{
  "model": "image captioner",
  "vocab_size": 61,
  "decoder_norm_position": "pre",
  "decoder_fused_qkv": true,
  "decoder_connector": "linear",
  "beta2": 0.95,
  "max_precond_dim": 1024,
  "adamw_weight_decay_other_params": 0
}
Rows from block 4 of the text decoder of a small image captioner, named by matrix and row number. Rows with one number belong to one neuron. Each number is 500 + 25 x the weight over its row's rms, rounded and kept within 0 to 999. All counts start at 0. Numbers have three digits each.
After each neuron's rows are labels from the 100 texts, of 14848, where the neuron reaches its highest value: "fires on" is the input token at the peak. Only what is clearly more common there than usual is listed. The data: regions of photos with short descriptions (Visual Genome). In brackets: how many of the 100, against the usual share in percent.
# fc1: MLP up (decoder.blocks.4.mlp.fc1.weight, 768x192), inputs 0-95
# fc2: MLP down (decoder.blocks.4.mlp.fc2.weight, 192x768, transposed), outputs 0-95

fc1.3:512510481491492472513528471503470502526507475491512510561503505469531496523497505480507504500477504489460472467478496494490454480463487483474468516496520521513507528505487503512488496499475520525516454532530506508524494545530475490513466495458488509521521512501473460507500487473537476482
fc2.3:491506493524484482424506507512519473522506495533522536468497533524477461471495510532463491535531526517529506491491504454469529521509464494516508505528480469483500486535497514531483479511515480493539502484425530527477463497503515487494539457491501508521517536472508492512539506498518478467
fires on: "o" (33 vs 5.7); "<end>" (17 vs 3.6); "f" (7 vs 1.4)

fc1.511:492517471515508485449457516493520478476496483532492491524515492439511504511522518536507530483513494511494458504473493483536503511458483514498450522508519455533522489543521474496525512502443551460519518492512468472503497491494451499482484495495486499502463514512506522477497473488519480521
fc2.511:527491489479535493506449471510470500511517481488471510488507474497524516553497464510517509499452467495516482488477526473559513502511514488477506467490468474502482482484538518470507470472483501536504539466510502499523501530541503479524508512494459499483556538526518491524516488451519486491
fires on: "f" (88 vs 1.4)

fc1.230:496518526547489533486513493470495511486433506518501497488505528489498517513487468528489487516519487544506501495513507517463500554488524476521517482509516491508477538545497496473539546507509496480501491452488457476536472486507488516502506482500511511510572501461519505480504541465486518529
fc2.230:466500513515523466468522521542439449529492472540438545523532527484468455518538460496491498442506490490464532520509481521487503466481467522491470497539496514507521536511437472506467510518473455519497524527474501497477497480501534513501522495476475519547509495495474472540511460538523490530
fires on: "s" (41 vs 4.6); "e" (22 vs 8.7)

fc1.253:466537475439488498493453505491478472504550447519481452521521518442508449490467428446505538514492505493523471519506520506521526508490500504491485502556505500488480470506500481488513481472496486485528504498485490498499473547492490535516484485454511532503483485500506487501477491553523494488
fc2.253:488497479418470461503504543487495492464487471508509543499483481511488543495487504471508519535480506503479537541455473452513487512474471523515502540521508564508547487503504505485503525513497506543456523492521499518513511459492511436520474480540486556516485476472495485459529473483487477515
fires on: "r" (34 vs 5); "e" (31 vs 8.7); "i" (17 vs 5.7)

fc1.530:525496494480485408491486490489514533492497546491540537533504539467522486447444482518498498502514491474511526524453518510530480533498512521482529488484435466474470513486475463533484511514508547520511496475521489462521463490515524477496481479487536493532513477483508542478470531519470482504
fc2.530:518502533516513516535478525529478482524495499460466466500509457500493478490531510486464547491532511535498500486533524516494508501503505472495508456509511490465510525436439506487458476537516542506503530508474499474500507492492471471455499467510459556495495539512501515490506523513491502518
fires on: "f" (23 vs 1.4); "k" (14 vs 1.3); "s" (13 vs 4.6); "u" (9 vs 1.5)

fc1.575:524520489500514474533461485459555496520481448512471503491469517472478514483475496534529518473464528483491485503492509454453514494493499460496491467462480487499484526485533507520516528514482522517472472547516508492481479462518512521491485527466520502498487461508538500463507472496470452491
fc2.575:490501494453467525487507508510462525487475523535514536497540517523486496493504494465464510494484496518511497479460491503531488487461496478506501474522538508532482502487485463458507493484513517443453468502508481517458523498505511497482518478504480507471499532502506478453494460526530494478
fires on: "<end>" (21 vs 3.6); "n" (14 vs 5.9); "h" (11 vs 3.9); "k" (10 vs 1.3)

fc1.235:502509490494502535487502492514498503510472500501500476508568501500486475529541503522524526534484484528503488493518495504462451498486512495511446522506496495515450503527484460513480530496494538517485513511526484558493462492457483530474514506484461495513536497519519511480526481468462541506
fc2.235:456516567505536483494462495500551504538496501498516500513493502477511509527496482487512557501463504489520496465471500491490519500517510503490484459520473508513537506524491521496463470490494481486529484516489485489545462455509536526492522512447505519508436495494513528458533495493521529470
fires on: "<end>" (44 vs 3.6); "n" (41 vs 5.9)

fc1.271:493553530497505500518476485515484463513471592533547497513504520526505511496475504529487515475524512481491496514513483472482540505474484488492502546523492497518533462565515510512519537471518475488521506491493495516541469525502510483492503471525533508544512474453518481505513512453498521482
fc2.271:505528496509537517471503524545545520507501525522487554477491495502508458546512520500520497518540477505491483499514460496489482484456497495529519525455472510521490514492492447499485511488491496515519489486493484512493480498508488459484485486502482494523461523564465550459496503567472480566
fires on: "y" (31 vs 0.8); "m" (30 vs 1.3); "p" (18 vs 1.8)

fc1.447:480474541513506536483498528450497470510540523487498496477527521513521517464450512495435512499511523505485506499478486516444477497467481501494483505460447479475499496501519512506529486506459530458472479512482481468502502508461523535484493462470496521466476518511504515501490518533574452492
fc2.447:493510518472458515520505493528537498498515527511486485521508475499527523500494489517453455525449456529522476490487475522470495556500509516497481512480516537525472518490503509510490551457525512494497487502504469470526532529520455472555491569521493484528489514462491476457506462481490488517
fires on: "w" (71 vs 2.3); "h" (11 vs 3.9)

fc1.510:490474501510533500521493476499491505454481519495466513504519520496474486485501468508485514486503466552481478513501553486517472529539494516514480524520490477548493486447483521495457477460470513550497504505546490526513483476489452528518503502500494484489456532471477511515508501529464514471
fc2.510:486512460521488484474529503482498522481519465506506473538484481518543477539518477508527478486494533487497493498476469491469523457470484483521488468499512486490534515479532503511517504469524498514480514474525509477505462515505547510502467517509522492520526518536491458478523495519478512512
fires on: "o" (24 vs 5.7); "z" (22 vs 0.1); "t" (15 vs 6.2); "m" (13 vs 1.3)

fc1.87:467534493454469473488493462495517505568473503504449505551458488528513498483545482525459471475490509499534479474544490502482544514519497483446473470497488495471456479526491477513499491509500546524474548532490510503478534476506456518519497506485516474527529501493513513509481551502482487500
fc2.87:505457522528493511509479547476509512502513479482562493498465522459498509508496502504561472542492496496502517414513522469504518468457512497528471463514490529489523513484443513495468505527491509466530499481478516489549523485490519492502487502509564491494484467468514484482534532489503438448
fires on: "y" (33 vs 0.8); "s" (22 vs 4.6); "e" (20 vs 8.7); "." (9 vs 0.5)

fc1.681:476473495488551518440516455473491494505500481453475540502511521501499490468458498552515482463538508516511454515507498492512494535481489478505497497509543457511493477501516497514458489517471517482497507516513487495496521503505491505557519503465530514524522489476492546477475517526483487509
fc2.681:486506510510467501503503563493543454522464562518455488477470466483505489519535503488477504556498482511509473492468517502496495482476503569521495498515492537455539490461533519495473533504490483491529543469484518510516460485495484501480465515467483472521533485489496492493469523467530479531
fires on: "s" (33 vs 4.6); "n" (14 vs 5.9); "g" (12 vs 2.4); "o" (12 vs 5.7)

fc1.330:494502489469485503501484479513513507485461517475496517508543495513524441513509533472515544458466441496527479532532506496508484478519474498460465520533490518474498499527432470481507522463524520469503504457508488490524519470474488457464499505490550527529483517506432490512478503533534476519
fc2.330:526492472512473479539479518523497499467484486503449486496491495479462534492452512470515490510499482473502537475496467516492494488493483519506458504487493487492473496512546487494521491495467480496521514493490504507483520468449507488501512483471499514521482496538495536488506523500496554498
fires on: "r" (24 vs 5); "i" (18 vs 5.7); "p" (14 vs 1.8); "d" (11 vs 2.6)

fc1.52:530489480512495475516517498539479456558508506476517499468531504516504530461528522533511544507489496506495514519532504488506496482536494512448513538487466467510543469498471524523520523473525512500510556526497495476580523496472477522528519516508549475515514540511508492544500488467494511511
fc2.52:501525487502468495507555563484511495512522486512557490499477505489517507485515464456536530486511490514473467532480516469527496497471550475469508503505521480457513505535536490493499536522459547484516479565473536517443497527483506523494497503518490510500540500522484455466509484512500485503
fires on: "w" (75 vs 2.3); "r" (24 vs 5)

fc1.496:495508479472517481499529536505475512554507494488479464458494504482492454491509525535506511509484511497529490500483466513507452523490436487521509462510478523512477500500495529517525502518468499477531523499509505501503518493501505486485509471467547510489481511502505537508549465524528534499
fc2.496:531504469515462541477499520507527510491487492512521469506504511508434495476503483460484474509493529526482480471493519498454521539489586468494477520476527485493505513454512529494479542466527489520477483514475468470482514508496497490500511489501483497497517529522493489487500524491475450496
fires on: "i" (76 vs 5.7)

fc1.69:458539532502521528501503506506461527505519513514512524509468516472471482521495551497450560476478511457481514505493492508476453504501553553490524489527495501516485518492482507463486487484478475514494526509462520458512536515489492525480491520534479503504482501507541525487520477485486510521
fc2.69:537450458522482511519541491487474513543516470503459475485473468517463519514473493495509491533518451535492485532491490486481516511535476462492526495492494507467503525512500450526488504527530497464526511503496523534470512507490458495494493449515441464493534458482449492484479533495502520492
fires on: "w" (26 vs 2.3); "a" (15 vs 7.3); "t" (14 vs 6.2); "<end>" (9 vs 3.6)

fc1.623:473498491509487510546487478468465490511516503491441497438523510495443520511494502501527446492495481499506509495487537485509465542544488519506518458516512477538523502460487505461522513531493513514483521519508508514469490492494497484525490498504500494489506479490513518526482521509502471505
fc2.623:493510476517519523508501475546491539508519526500488513462491442518449496505511500481482543516528554499520504495463470513492507491506520498485496477507525480485499524486470484529543546515496500493512503548536504505493498520480487511511516505445522461485524471525520496513545518544485525488
fires on: "i" (29 vs 5.7); "o" (24 vs 5.7); "l" (17 vs 3.9); "d" (12 vs 2.6)

fc1.294:538510501510452509480537518514520541522495494507499521533471504517518552512532476476508482455546469478467539489504474523457494499493531492511507524500482464472493469501470529494525488539519470490555517512469468500543455506465472517545506507461502505516475514477524502503513524483478499485
fc2.294:478486504474501517511557531494488509509487541459485528480450525516485484488465500569495453522505494540434500476491479511519512524512550530504501460561515542533526477515474474495482486507500496522482508542535491516505476489522466498479535502508464535493507493533491492448470537516480521522
fires on: "y" (29 vs 0.8); "o" (18 vs 5.7); "b" (12 vs 2.1); "d" (11 vs 2.6)

fc1.109:506515501520492490467488468467476522480487502471489505476472500496456517514503469491475550506499477487457507430496537506483522470494501523520418478500481496534472478522504495527511487468514486477500525504511504481453512528517531499547555495525547470488496461471527524495469528502496512499
fc2.109:479450514514506544466531477524469487508510524486522512531517470521530439488463484505532458527459495504478532536519521499470478488530462468472542502491503487473483512481508466487513494461509521519528504501515511508485508482513513525469494513480513583513483518450508508543528469464519500519
fires on: "f" (29 vs 1.4); "l" (22 vs 3.9); "r" (13 vs 5); "s" (12 vs 4.6)

fc1.208:475493504521523501513511484465496531505497463482464495487470571471493516498525495480520509513498491492525491558481510501510501438528505501457543444484497501517466478462530495519508483511513482517492503527467528502513423497532492525525488506500546492527488472476482509484493527481528546541
fc2.208:515478488489473485493518492506536509518529483480532504494531458516480530501486505554470488473523523485478525516477508474491532524477513520464515478507493534498514524496500544459456512490463492489517458505496485465509498497491482542540523517482514499543492553492453502507480445532466509477
fires on: "n" (66 vs 5.9); "h" (10 vs 3.9)

fc1.361:505479521493487460548486534505469570474498476490494488493526543501525497502518509533478561495485493551480489574552517499501452530521538535509482509512487495520499499492500466480521474512492539489516494495507460504492489503525498518472510490485505466535522511509537517499486520495505522496
fc2.361:483491473496464490503497565499456496493490486489501502510489498498527482496449530519536496499486510473555470478529509480493525537503487475538519516515491454517512500479476522464478490454497496501456525548496475465487468527457546509501494489462503511476474488477516496506488518483514468526
fires on: "o" (37 vs 5.7); "m" (17 vs 1.3); "l" (8 vs 3.9)

fc1.688:509506458461477519470469453496511490512501495497506512501514469527493475483508515520503483527492492482532479496459557454474507546497529483512465486471509540521497488533508538519513513529459472520495480561455507482518484471504492467436471509518499520483498479491484485502480498493511545506
fc2.688:489510494489458431476556502487486506483502503443553542490533501524456508487497490470500502479530485500513484466452514507481481501554518525499512533513450515476490498464467496471458495469492529509531567485520503498503533473515486534474480522524505495513483542510465501528477512502517490526
fires on: "s" (83 vs 4.6)

fc1.434:521506495553545541509468480490490495506476502518494508501443504536550487537529531519474522500478501523505483495495492514527470501516507486492505445505514489491501530507487491500509459510486503547437484516498501556534480529509468523478486464509458531504487474487496483500476504526492516479
fc2.434:464488517481547517477480565512477491533522505464458494503516477535498497485506492499498506481513513457488507481506509561492498510468534497523508444504500488535484575478510478489502475512469465549520529501533479455536507548499513528499516498487490476526510517473492495483505526485553517521
fires on: "s" (98 vs 4.6)

fc1.163:494477476468476496493492496509459518486476517490462502480462493526510477491521544501508526465506501478523456509497518493515487527468462522533498530490504489486504518503507492530512482488446478494483528500423544508537512483519533468464466461442505471514436503497541509446479496479517506577
fc2.163:521525487506506485498480498555508478534491507461508473494535526518502447474482530502512502499519510514519524444470515519503485498498512504538489502509491466466479535516523522477479438539501460483526489509557540480450532501520523498536483470545504452481469451507459489516487504494505494559
fires on: "i" (40 vs 5.7); "y" (13 vs 0.8); "b" (11 vs 2.1); "d" (10 vs 2.6)

fc1.706:493501519529506486542537554438468524501477511475523509468526492501509569485469518537498472479474506496519520477521506466533491459497471525500487501530509535472513476469486488450497473507508522519546486477485510478542490491472526511525508512506511521538473497492523494502524482504491488514
fc2.706:485521519450530482536494498537510480482487516508480480505530511506502484520473485530519503512527526492497470483497469477436472529503512465528504486461518492485486516488528519498507516503513522505522523498505512496525507550488481516507510462468495489480475498507528497478486480504480488482
fires on: "<end>" (34 vs 3.6); "h" (17 vs 3.9)

fc1.186:509528519485514514499534504487458524500479476507520508474529515483531498483452463520487496515526478507551503518484499484498535543501477494495532504476421542497493537460508475483494534491491507468521520482460545482521475507510505510553484516488518499527498453494499490500530493461493493506
fc2.186:489494492495525447522487520492466479505509493557468465519469528462495498521516526541474467519504465495485464507497504479459524453474531532512503438469507510499511507537507556529502496549501499523518482523474505470465515499486500517490539538504470499540474508492480488482521491495493453492
fires on: "s" (21 vs 4.6); "o" (19 vs 5.7); "<end>" (19 vs 3.6); "l" (11 vs 3.9)

fc1.692:501507524463538443454517511500516462521433517522505509474505480484543508505496499494531497516505515518534454511467502476538489516460461473475472510505500528510447520509505552544538505508502527486512518499469454522507532484525470491480473493465486484520508474532523529477508499529455511469
fc2.692:538511491547536499545479470511526529498520505522496512536515450481506480556491510493495514480448498517463534497490521475511505493509525528477483474529487495517525499451517499557526455490529531512514539523518500508491554516500497486511519464479476547504496498512514519521494490521478525493
fires on: "f" (46 vs 1.4); " " (36 vs 14.8)

fc1.621:484531494488499480505486470500490470494521489477523476488500513545486532532559531485477507471528508517528475493512534527471501500530487483525526467487506500499491503476508525501508485536458504477480512504456457520521486499521505474533503502445538505523459546526515487488485509486501525478
fc2.621:484528525572493505469517547503518497479492480474473443501535485498508511464475487508489506491493481519515494490487528498474509487479500491551501501547488497509522510504495480486535460520498539555467546470481463467498472477485459515501568470524495508523487507501468471470467490490535470534
fires on: "n" (56 vs 5.9); "s" (27 vs 4.6); "h" (14 vs 3.9)

fc1.464:496499508469509472529476517511490476509484425478511468524527504506502508498522512500477472441459538546538526504480454474425475499472519498454532506447526508509485533466487469481492491507493500502488510482529485549465498541503492500475525555457522491502461480518532452516535486505489537502
fc2.464:481481468493477502504473466493481534450528520516530484470488478460496447492510506515496516551457518475519482484549485514490515511509494490472516477501489513514496527494465512514494541507459536531514530546481513456543481493489512523530467499513419529533502462520511455484509503538531479494
fires on: "e" (85 vs 8.7)

fc1.195:522495448499515465482494497548483486528509525456488517507484506519493483502477451501521452443527487463449484535506521489461528490469475507440499468484461486533501508524459490486514520521488480494511508506469493491491487511465465554483542538484514482515476485467506478437500474508494513471
fc2.195:449533537481502537474466496458524523475477493536525494462451506514490493447486499524470486487509514477533546468477507527449474460479514468530547504557496535500454476536501512508461488521467457543496511532508463505516503490491474540483472539517493504501507517540482534478531541520507519489
fires on: "y" (40 vs 0.8); "l" (22 vs 3.9); "n" (20 vs 5.9)

fc1.26:502476502526495498514434480442494484519469514489509515462482478490514525519508492491533509502522522503472522506476487477495516524535502467490500455500481481506521483519524484481513543504493457483522480557469457470544521521507492498509561504447500498539511534495485521499520505448527535506
fc2.26:523542488500488458475546527507496479547479481506521553548533533461497478449502517482470481476503510484492494501515467499486483498434507463494529481513508484495476517511485499496511488516528465471507508496452540538468550522484523524475463488515508525498499456521511464491540494506513498554
fires on: "s" (72 vs 4.6); "<end>" (15 vs 3.6)

fc1.715:474502467481508499535462497504525468503489512467476515475520495477510556481503482525519507528509534465486468497548494508515482470500439519506493520462471510522493472474524479476529472478498547494565481485478515485509510505544490447495510490493452526510455465505510483490493543508550522484
fc2.715:490448493483497512484477488547510485507475516494517499521499503530518506526471534490474500457504501513488496498505442487451516551524516482492510510553489470538497554477434505458452532482501464507456499547497477475484499502542513503518468509523484469503538511527491510469528482489499482496
fires on: "r" (47 vs 5); "a" (41 vs 7.3)

fc1.616:492493448480518531546479497489565512517511493525529503526508477501548492471468487543443513509487524536515495560482522500516456489520464483525498537494474528530450506531469497513475509461501465510509519458480484489499480469474495445491471480473510496526490553492454507499481500519518515530
fc2.616:479508515548516522510499499507467543499488498569499491517516525535491492513520480458484501532470472456511528450476473501468470520509493463492483526514500430500493507484507504555509523482532493489514486523475518473531530494481507499476514498520467496506547491519501496538490528491471493484
fires on: "i" (65 vs 5.7); "u" (15 vs 1.5); "'" (7 vs 0.1)

fc1.637:458515533486489517478520537489510507522500520514453510482499487516489487440545502528496466489468502525554479478493475530451501496530514552502481491528534473540522504484497501498498500487519489512517510508516466535492526499471490476490484521508528515456475512474450529491454481462446476458
fc2.637:519495494533464466479452479463489503505513476527506514524504467500513495488531503441546511525470521545472486513497529476463503492524476494506498513525497507467457530494522488493548480537543496513496545519520532485535529498474501509522538517490481506519509493486517543501541490565446476470
fires on: "e" (33 vs 8.7); "p" (11 vs 1.8); "<end>" (8 vs 3.6); "k" (8 vs 1.3)

fc1.179:511491496492538497455486554542533458537497507544499500505487495504467523529497501512520478474526452503521489513555492518497538479462516506531478475525491501514503499503499470510502501499475491463489557496523503459451483550508481509515500510500526485522531528532468505521483485522513486508
fc2.179:458521492482467571485491491520483496494501504494495516519518484469477479471465514502510502533516515476517461500490498505486520541468510540453472532505508503530502485481477505488519505572517523535478502496489460520520550500556473533466510480484522480428471482529473478502530487501519484538
fires on: "<end>" (36 vs 3.6); "e" (30 vs 8.7); "y" (7 vs 0.8)

fc1.262:457518505479505490509493492474476475463529467491451503453532461501532526485497468512541528519473480529515498499555537519485502529494500495529477474529485478467473512478451528441498529473547482459496441522502492500490480492499496544513495482499467528504508513501507519473487508454462496498
fc2.262:521471496487473500523529462542559500480481543512487529523517511486527555491517531483477485513537528504462478507491487467528484488492524518449529537478472482538503503522465488496459481517495481529490522442513510496475536545543478468509490497501509511465512529457473492522498454483490488518
fires on: "n" (17 vs 5.9); "o" (16 vs 5.7); "u" (14 vs 1.5); "b" (9 vs 2.1)

fc1.64:499473480479466483526500537505477514516521524551492504478485488486530537512517487517520493560471520539512490488491478487463474502455465489545502525508513490519464504497508539468515459484483464492455501526502541480524481521540519489493557514500525512510569490456551494481535496468525516487
fc2.64:519537521534495478500503518480542492505509489470468497499532523511512503498488537502533499485505513485506499499486547470482506459497491518477488540484503444448498491530502498532485513484438512503546537524508482514449516502502464501517488515519519548519516488495513495427488551448523458516
fires on: "<end>" (60 vs 3.6); "o" (12 vs 5.7)

fc1.542:531487500461537517507514521532518481486504470558482527504520506511462487502513517496513500472485471447509528462464476465548495530534469508550552495520480472514459494504494460497487489510467484530497506515478534493494460477449498471515513459507513482505508487539487433494501492475568484508
fc2.542:506495478473489489464453518520527479492468503484510515437509509496474505509483541495506502504484445536542478522516472538475544477489532545492491485496507486536513497497521491458479483468541461545537536478499502467501520476449519506446497490524533539453474512484498478547485548468478539507
fires on: "e" (42 vs 8.7); "o" (14 vs 5.7); "g" (12 vs 2.4); "m" (9 vs 1.3)

fc1.608:479505538510506457478486491420477492527510518500474519509540489518502513494503451524502464460546497478549499511510508485503498480541458522463567450521515494484517511504476551511515495522443528484484481553517539464527456484474462522523487529494479522509512480458532522464491467462503538528
fc2.608:502491539546521484521497510507506461496489470485535518484475556510479492477488524469497523510476493555476487497495515503494508526481520532493511489477505518520457491480485471467446544535543522516508485525526501520490533538520471525496499510504509505508487502511485506495474517488514489486
fires on: "<end>" (32 vs 3.6); "e" (18 vs 8.7); "g" (12 vs 2.4)

fc1.695:517507531526509467475545500487497491472508490545475531560490539490516477538484419504483509500495544501534470503429477496523501522556536476509487469513509471501458491506470537434495494503444476516526468511480497499519529544494513496496516485487500515541503489506507502480472452520473547550
fc2.695:459513514515518495536510543497494495513560483534483483506501498498488480478464496524506511510466533503551539478508508496519447498545469500476521493477495524536555499494459477523506517508559437529498512506538470508490529489440495509454462532458528549488480490509474503516537524472490529503
fires on: "o" (48 vs 5.7); "u" (20 vs 1.5); "<end>" (9 vs 3.6); "b" (7 vs 2.1)

fc1.523:534470506517504489484512474528485523508517503466526512483498460431481525463525503517528512487504501515509485521529482474499523471511554521479550475556508489520509478499500491531516521470490470485505473487484496467491469479460497505522512533478536509438521500513484484509477489521502538478
fc2.523:492527548531533449514519510485493543503431488508520488513500524494509498459514490473522492559469501503512516476469490539448507483516448576479525498474481532500499487522473497474497516528469523491508516552522465515465489463481538516477522528482485475574518474484517478511499522548502498472
fires on: "w" (27 vs 2.3); "a" (26 vs 7.3); "r" (23 vs 5); "o" (14 vs 5.7)

fc1.439:483508495513513495481502481512496501489526463478506500451507524528522519464449485515480534494492463496487495465548467497531484498521495467539495472511500493495476500514521478499512524504511488461524525508519454457460518453524499449554474470500497522548505507523460528536477497490502466572
fc2.439:504432491477504496458514493506489510481494542503471540470506508463474519489462538510571506495508502482478514506471500531523509529560480519492513520486470511460489530499503499501516509507465516503516503442500487485466505503502496464495499538498448516485496496484439509508514547486481534521
fires on: "e" (30 vs 8.7); "i" (22 vs 5.7); "h" (11 vs 3.9)

fc1.440:517495528521512457482462464470534457477504509534508487468525532498512494519506451496519510517490520488504510501493498503510518496491498479483541471494473517487497459452475481516524466514488533486532483481524473504465486502468488500488450528489505571499538463494514491535517513529515523467
fc2.440:504487468490510522486479497504461517501479480464521441462504479554511517462483558519507492516502449517488430430487478468478526506547475533517474498502466522529470537544498475507494540573478527484527493458523454525504495507513515482542505474510520470510502505530488462503511525530504481523
fires on: "e" (90 vs 8.7)

fc1.446:490440502487469473491505495497508502512516522510522472483512480513510511514565517495489479484456466528506507482532483522521504495505524463552474456461504530506512496479485518516534502485471502464500500471474514469527462523498519487469528504484497497516491513556506528510500522512494506511
fc2.446:506497481442485534493472514501435490505512514519559543526503496497509533480485508484479484519547502488545494530516493477528525528491519511531501481516447485522535484438505472503512510498496504448476467485476495522518505505529523513502492505501498490492495464488548470445477514494497511514
fires on: "r" (58 vs 5); "<end>" (8 vs 3.6)

fc1.266:531469485527500503495507498488422511460497549507510482495473505520514504528530442478515477487514562518485461510518533555516502477548536524497520495527506484511495441444461499480487465473509504515496501519522467470507473514480477521520512480503486539498519483498502523516478523454532481535
fc2.266:443527504508476522508484500506498518492476530513486456524526503494498482463500491501528484464483490524474531510506510464459465544423482506473517515432520474503496530498496493516511489488512526524512490451480476516521507500502498477476515539520566498477507516522517498457518505526492532508
fires on: "e" (42 vs 8.7); "s" (25 vs 4.6)

fc1.644:508495505444492508507474534501476496505466475472524506513575505459508511471464463542486507530488498496475517551498518511472549534528481519469507548540531538483524515505480515476519475524482508521487510518511488527532470488518488510493506515490460520535513511520435472536541523499504497517
fc2.644:502501474519516483517479523470519481511488454504555552456494531483483526529423499506514540473497528499455489468511534493539492475484485487504515514494504472510512501481460518492507507478468535469471535497489497527517507518518530479493452461487538505503502516486542544527484498476524489519
fires on: "r" (44 vs 5); "<end>" (8 vs 3.6); "m" (7 vs 1.3)

fc1.417:494519469483507494533501513494523484495509506527496526514512526478486488494499481468440490521538514483508528517458516487530471507503452518463477517489520538530508496492485458540514460533503526482496542471504521480536470512563542514521518515518505532494536504447503481530508499513497503520
fc2.417:527519479452499527524513464453487535525491494501476503581485474507481536484519519472473502512439534531515488557455511509493491488512527500537488498471455492535489515507514554479462524513507517477493500523508475470517509520510464488489472504477546505525497480523548538480497496483491469493
fires on: "e" (85 vs 8.7)

fc1.130:479533484502527521499504508477512501498490526473498512458509493522483508492456443543518497537498505460492471489438484494465462535490504489503482467486498540519512493542489499487499476475525473480510519495515463461526443532515459462503460469488542518535426502505516524495516479526453491496
fc2.130:493521473530556526484492471560547492502479421465506544487495522496514536487516491501504496521503525492484477510499524512499479494522509491484482519544511471494490500513474487529443520529476532541515514493520444517489500503497500456503519553542517496501518512554440495458428506503507488460
fires on: "i" (22 vs 5.7); "m" (21 vs 1.3); "c" (18 vs 2.3); "l" (10 vs 3.9)

fc1.378:469489525480537524486498529490489471503507500506477523491483486451514507513516560521529534505509507502500500505523483479484562478510522466448478450473542514528481489546510491518499468462515479508548496493484502525531532507499531467477484473519514490551467485494490499532515508452468464531
fc2.378:501494548501515502489460469501475488507510504475541477477464526536523497496475461527465494511538501531517535470524484504509534474514478535517493507497483469506515518515471526499511520495483517537508484509527514487473466531491509441502498522476487490516527485505514566511503508516517476563
fires on: "w" (39 vs 2.3); "<end>" (36 vs 3.6); "p" (12 vs 1.8)

fc1.730:483471504482527452511495532475519534492480509509494548507532517510489477506522511513490487501474465476492469479477463508483532474493474504520517471492513453477498460482498488477456479513486499533485475485499502483516543537425526509512462506518497507505492488490478500476520504474485478451
fc2.730:449530507553503508493532474487456481492490473466527508526440518524501495521517508510486505506554504497489480510442488533469490481489487509513558471497474532515452542514507524471524492562462518509502494490508510517501483494477490513511487467510496487448502518529506507502492504550491522531
fires on: "o" (58 vs 5.7); "i" (13 vs 5.7); "<end>" (12 vs 3.6)

fc1.21:508485540530552499511483492542485457514457492519526492470504491472553481469517502497496475488507505507473450534510506501521525495523554516489492480502505492473470533489474486517521479484504453480548482510465513518529485540534504525454523494452477556479494499470488500494495509457476473509
fc2.21:488474509538491513488488517506503515480500471501500516542500524463472533527434532479515500492523541524492448463502480490542493497497514493509472505458495506517501532535516516510489472494491454526515483532481568478498487515479540514471466534467564524512476512504494500542459471533495511532
fires on: "w" (38 vs 2.3); "l" (24 vs 3.9); "<end>" (8 vs 3.6)

fc1.711:454483519519534497487496488481507482557528531536486447510502483517561514502474489556506482538483502476541501490501476542536469513502542513459520508513511487533494487479529502489481486471505463519490484482499486483488466509465517484526487470498513482498482509506467542509478527515453479479
fc2.711:538483536550500484496512516512521472469513470449502542500526530483467485506454449474511530487471510488531564498541496478539539524506479472528488503455504510491489556474510471482512501532514499495491526552507480480487488499515492544517487530499502538479516483490474488491526525502530515484
fires on: "o" (63 vs 5.7)

fc1.251:503467495504478544495478548458455493523486534529483512499486475548502499506485504484501505470493488488493502497485492485503472514554507519503500477484570513454512482481518535505475482496507513491490535524513480513518553462478482481502489482498487516517459476542481520489443563500515533526
fc2.251:530480491491509457518454488488499535502505488527529475487518512466587498508497496519490560494503468521519494525520500565531522495470524484480514483532516488498518494490484454498541492516470451495501499493517478516520471518543498482517466502496485459465539501452470465470536502521539521478
fires on: "s" (92 vs 4.6)

fc1.126:523540517491504527470517477476487476488491455565484519478505500507531511494506460525468471459513492503518481525466540485513529496500484528505489486470464518537526533503526513484523509498505490512480482513526470472575505474455487475470534531508509506511527475517504521468501519461479472491
fc2.126:539487484488456510507490525496474516517495495475500522505486495521469530529492470476549511520522519485486549498504468533511480478471485485477479507505477503550505494448526460505473530520502472473539469516482463537527498479498493490475474482508477519497460553508485513517439515526513538494
fires on: "r" (29 vs 5); "e" (23 vs 8.7); "w" (12 vs 2.3); "o" (12 vs 5.7)

fc1.218:526530513474475547480476488490491451500511494496502532505524524480513478505466482457475488520519469551476445531500541507494528517483437489496482518504512518558491537504498466485539483540532491501472510500518549486466490507504488515512534504474524537543458489480506504500447513484527495463
fc2.218:496482538460499525503475471492500558526512486474478472528482536484505535514501506499471521506483498481502482427534516473478490484465486518482520514511489549481467500525497510510531525485462507487507498485476533526478550467516500502498548462537497519461496538477502499498502523505490492522
fires on: "<end>" (40 vs 3.6); "." (29 vs 0.5); "a" (16 vs 7.3)

fc1.386:480521484476488472490476490492489494525473487502497495481520451521473512517488527497488536476510468497507479512475464525527520461493470519490460535476510496515515464492505496474525463500519472493483483504468495572493475470488491496512493531463515521501515497526504471525487489532512443476
fc2.386:475460465544522537505478500503491505483482523439504516534521530525496522486497555515506476446463511521491484485519505505519527512521538550482512511474540512527497518504471466509523471485547505528502512433485487474457474549512531484485458516464547467478502474518482469480476491516542518517
fires on: "w" (30 vs 2.3); "<end>" (27 vs 3.6); "p" (18 vs 1.8); "m" (14 vs 1.3)

fc1.164:513453522516493520471468502509491486457489491504480509501537522516496476513511555473530490474475478495516493515520540551537479542543501536479520481549481521516501464491492489538506554481506470495522479507500522504480502469490537504483512509540534480511503463497510498520506588467479529480
fc2.164:525498495484522549482494483502485494463452464469495506500478526509452502514535497500487509471520490511480503505492520530507502508502516497505526519470479530487503536513508508532505487466560517472502481528455498494516469491507508484469526489511499435509440481521519485473551510552492521455
fires on: "n" (58 vs 5.9); "u" (15 vs 1.5); "p" (15 vs 1.8)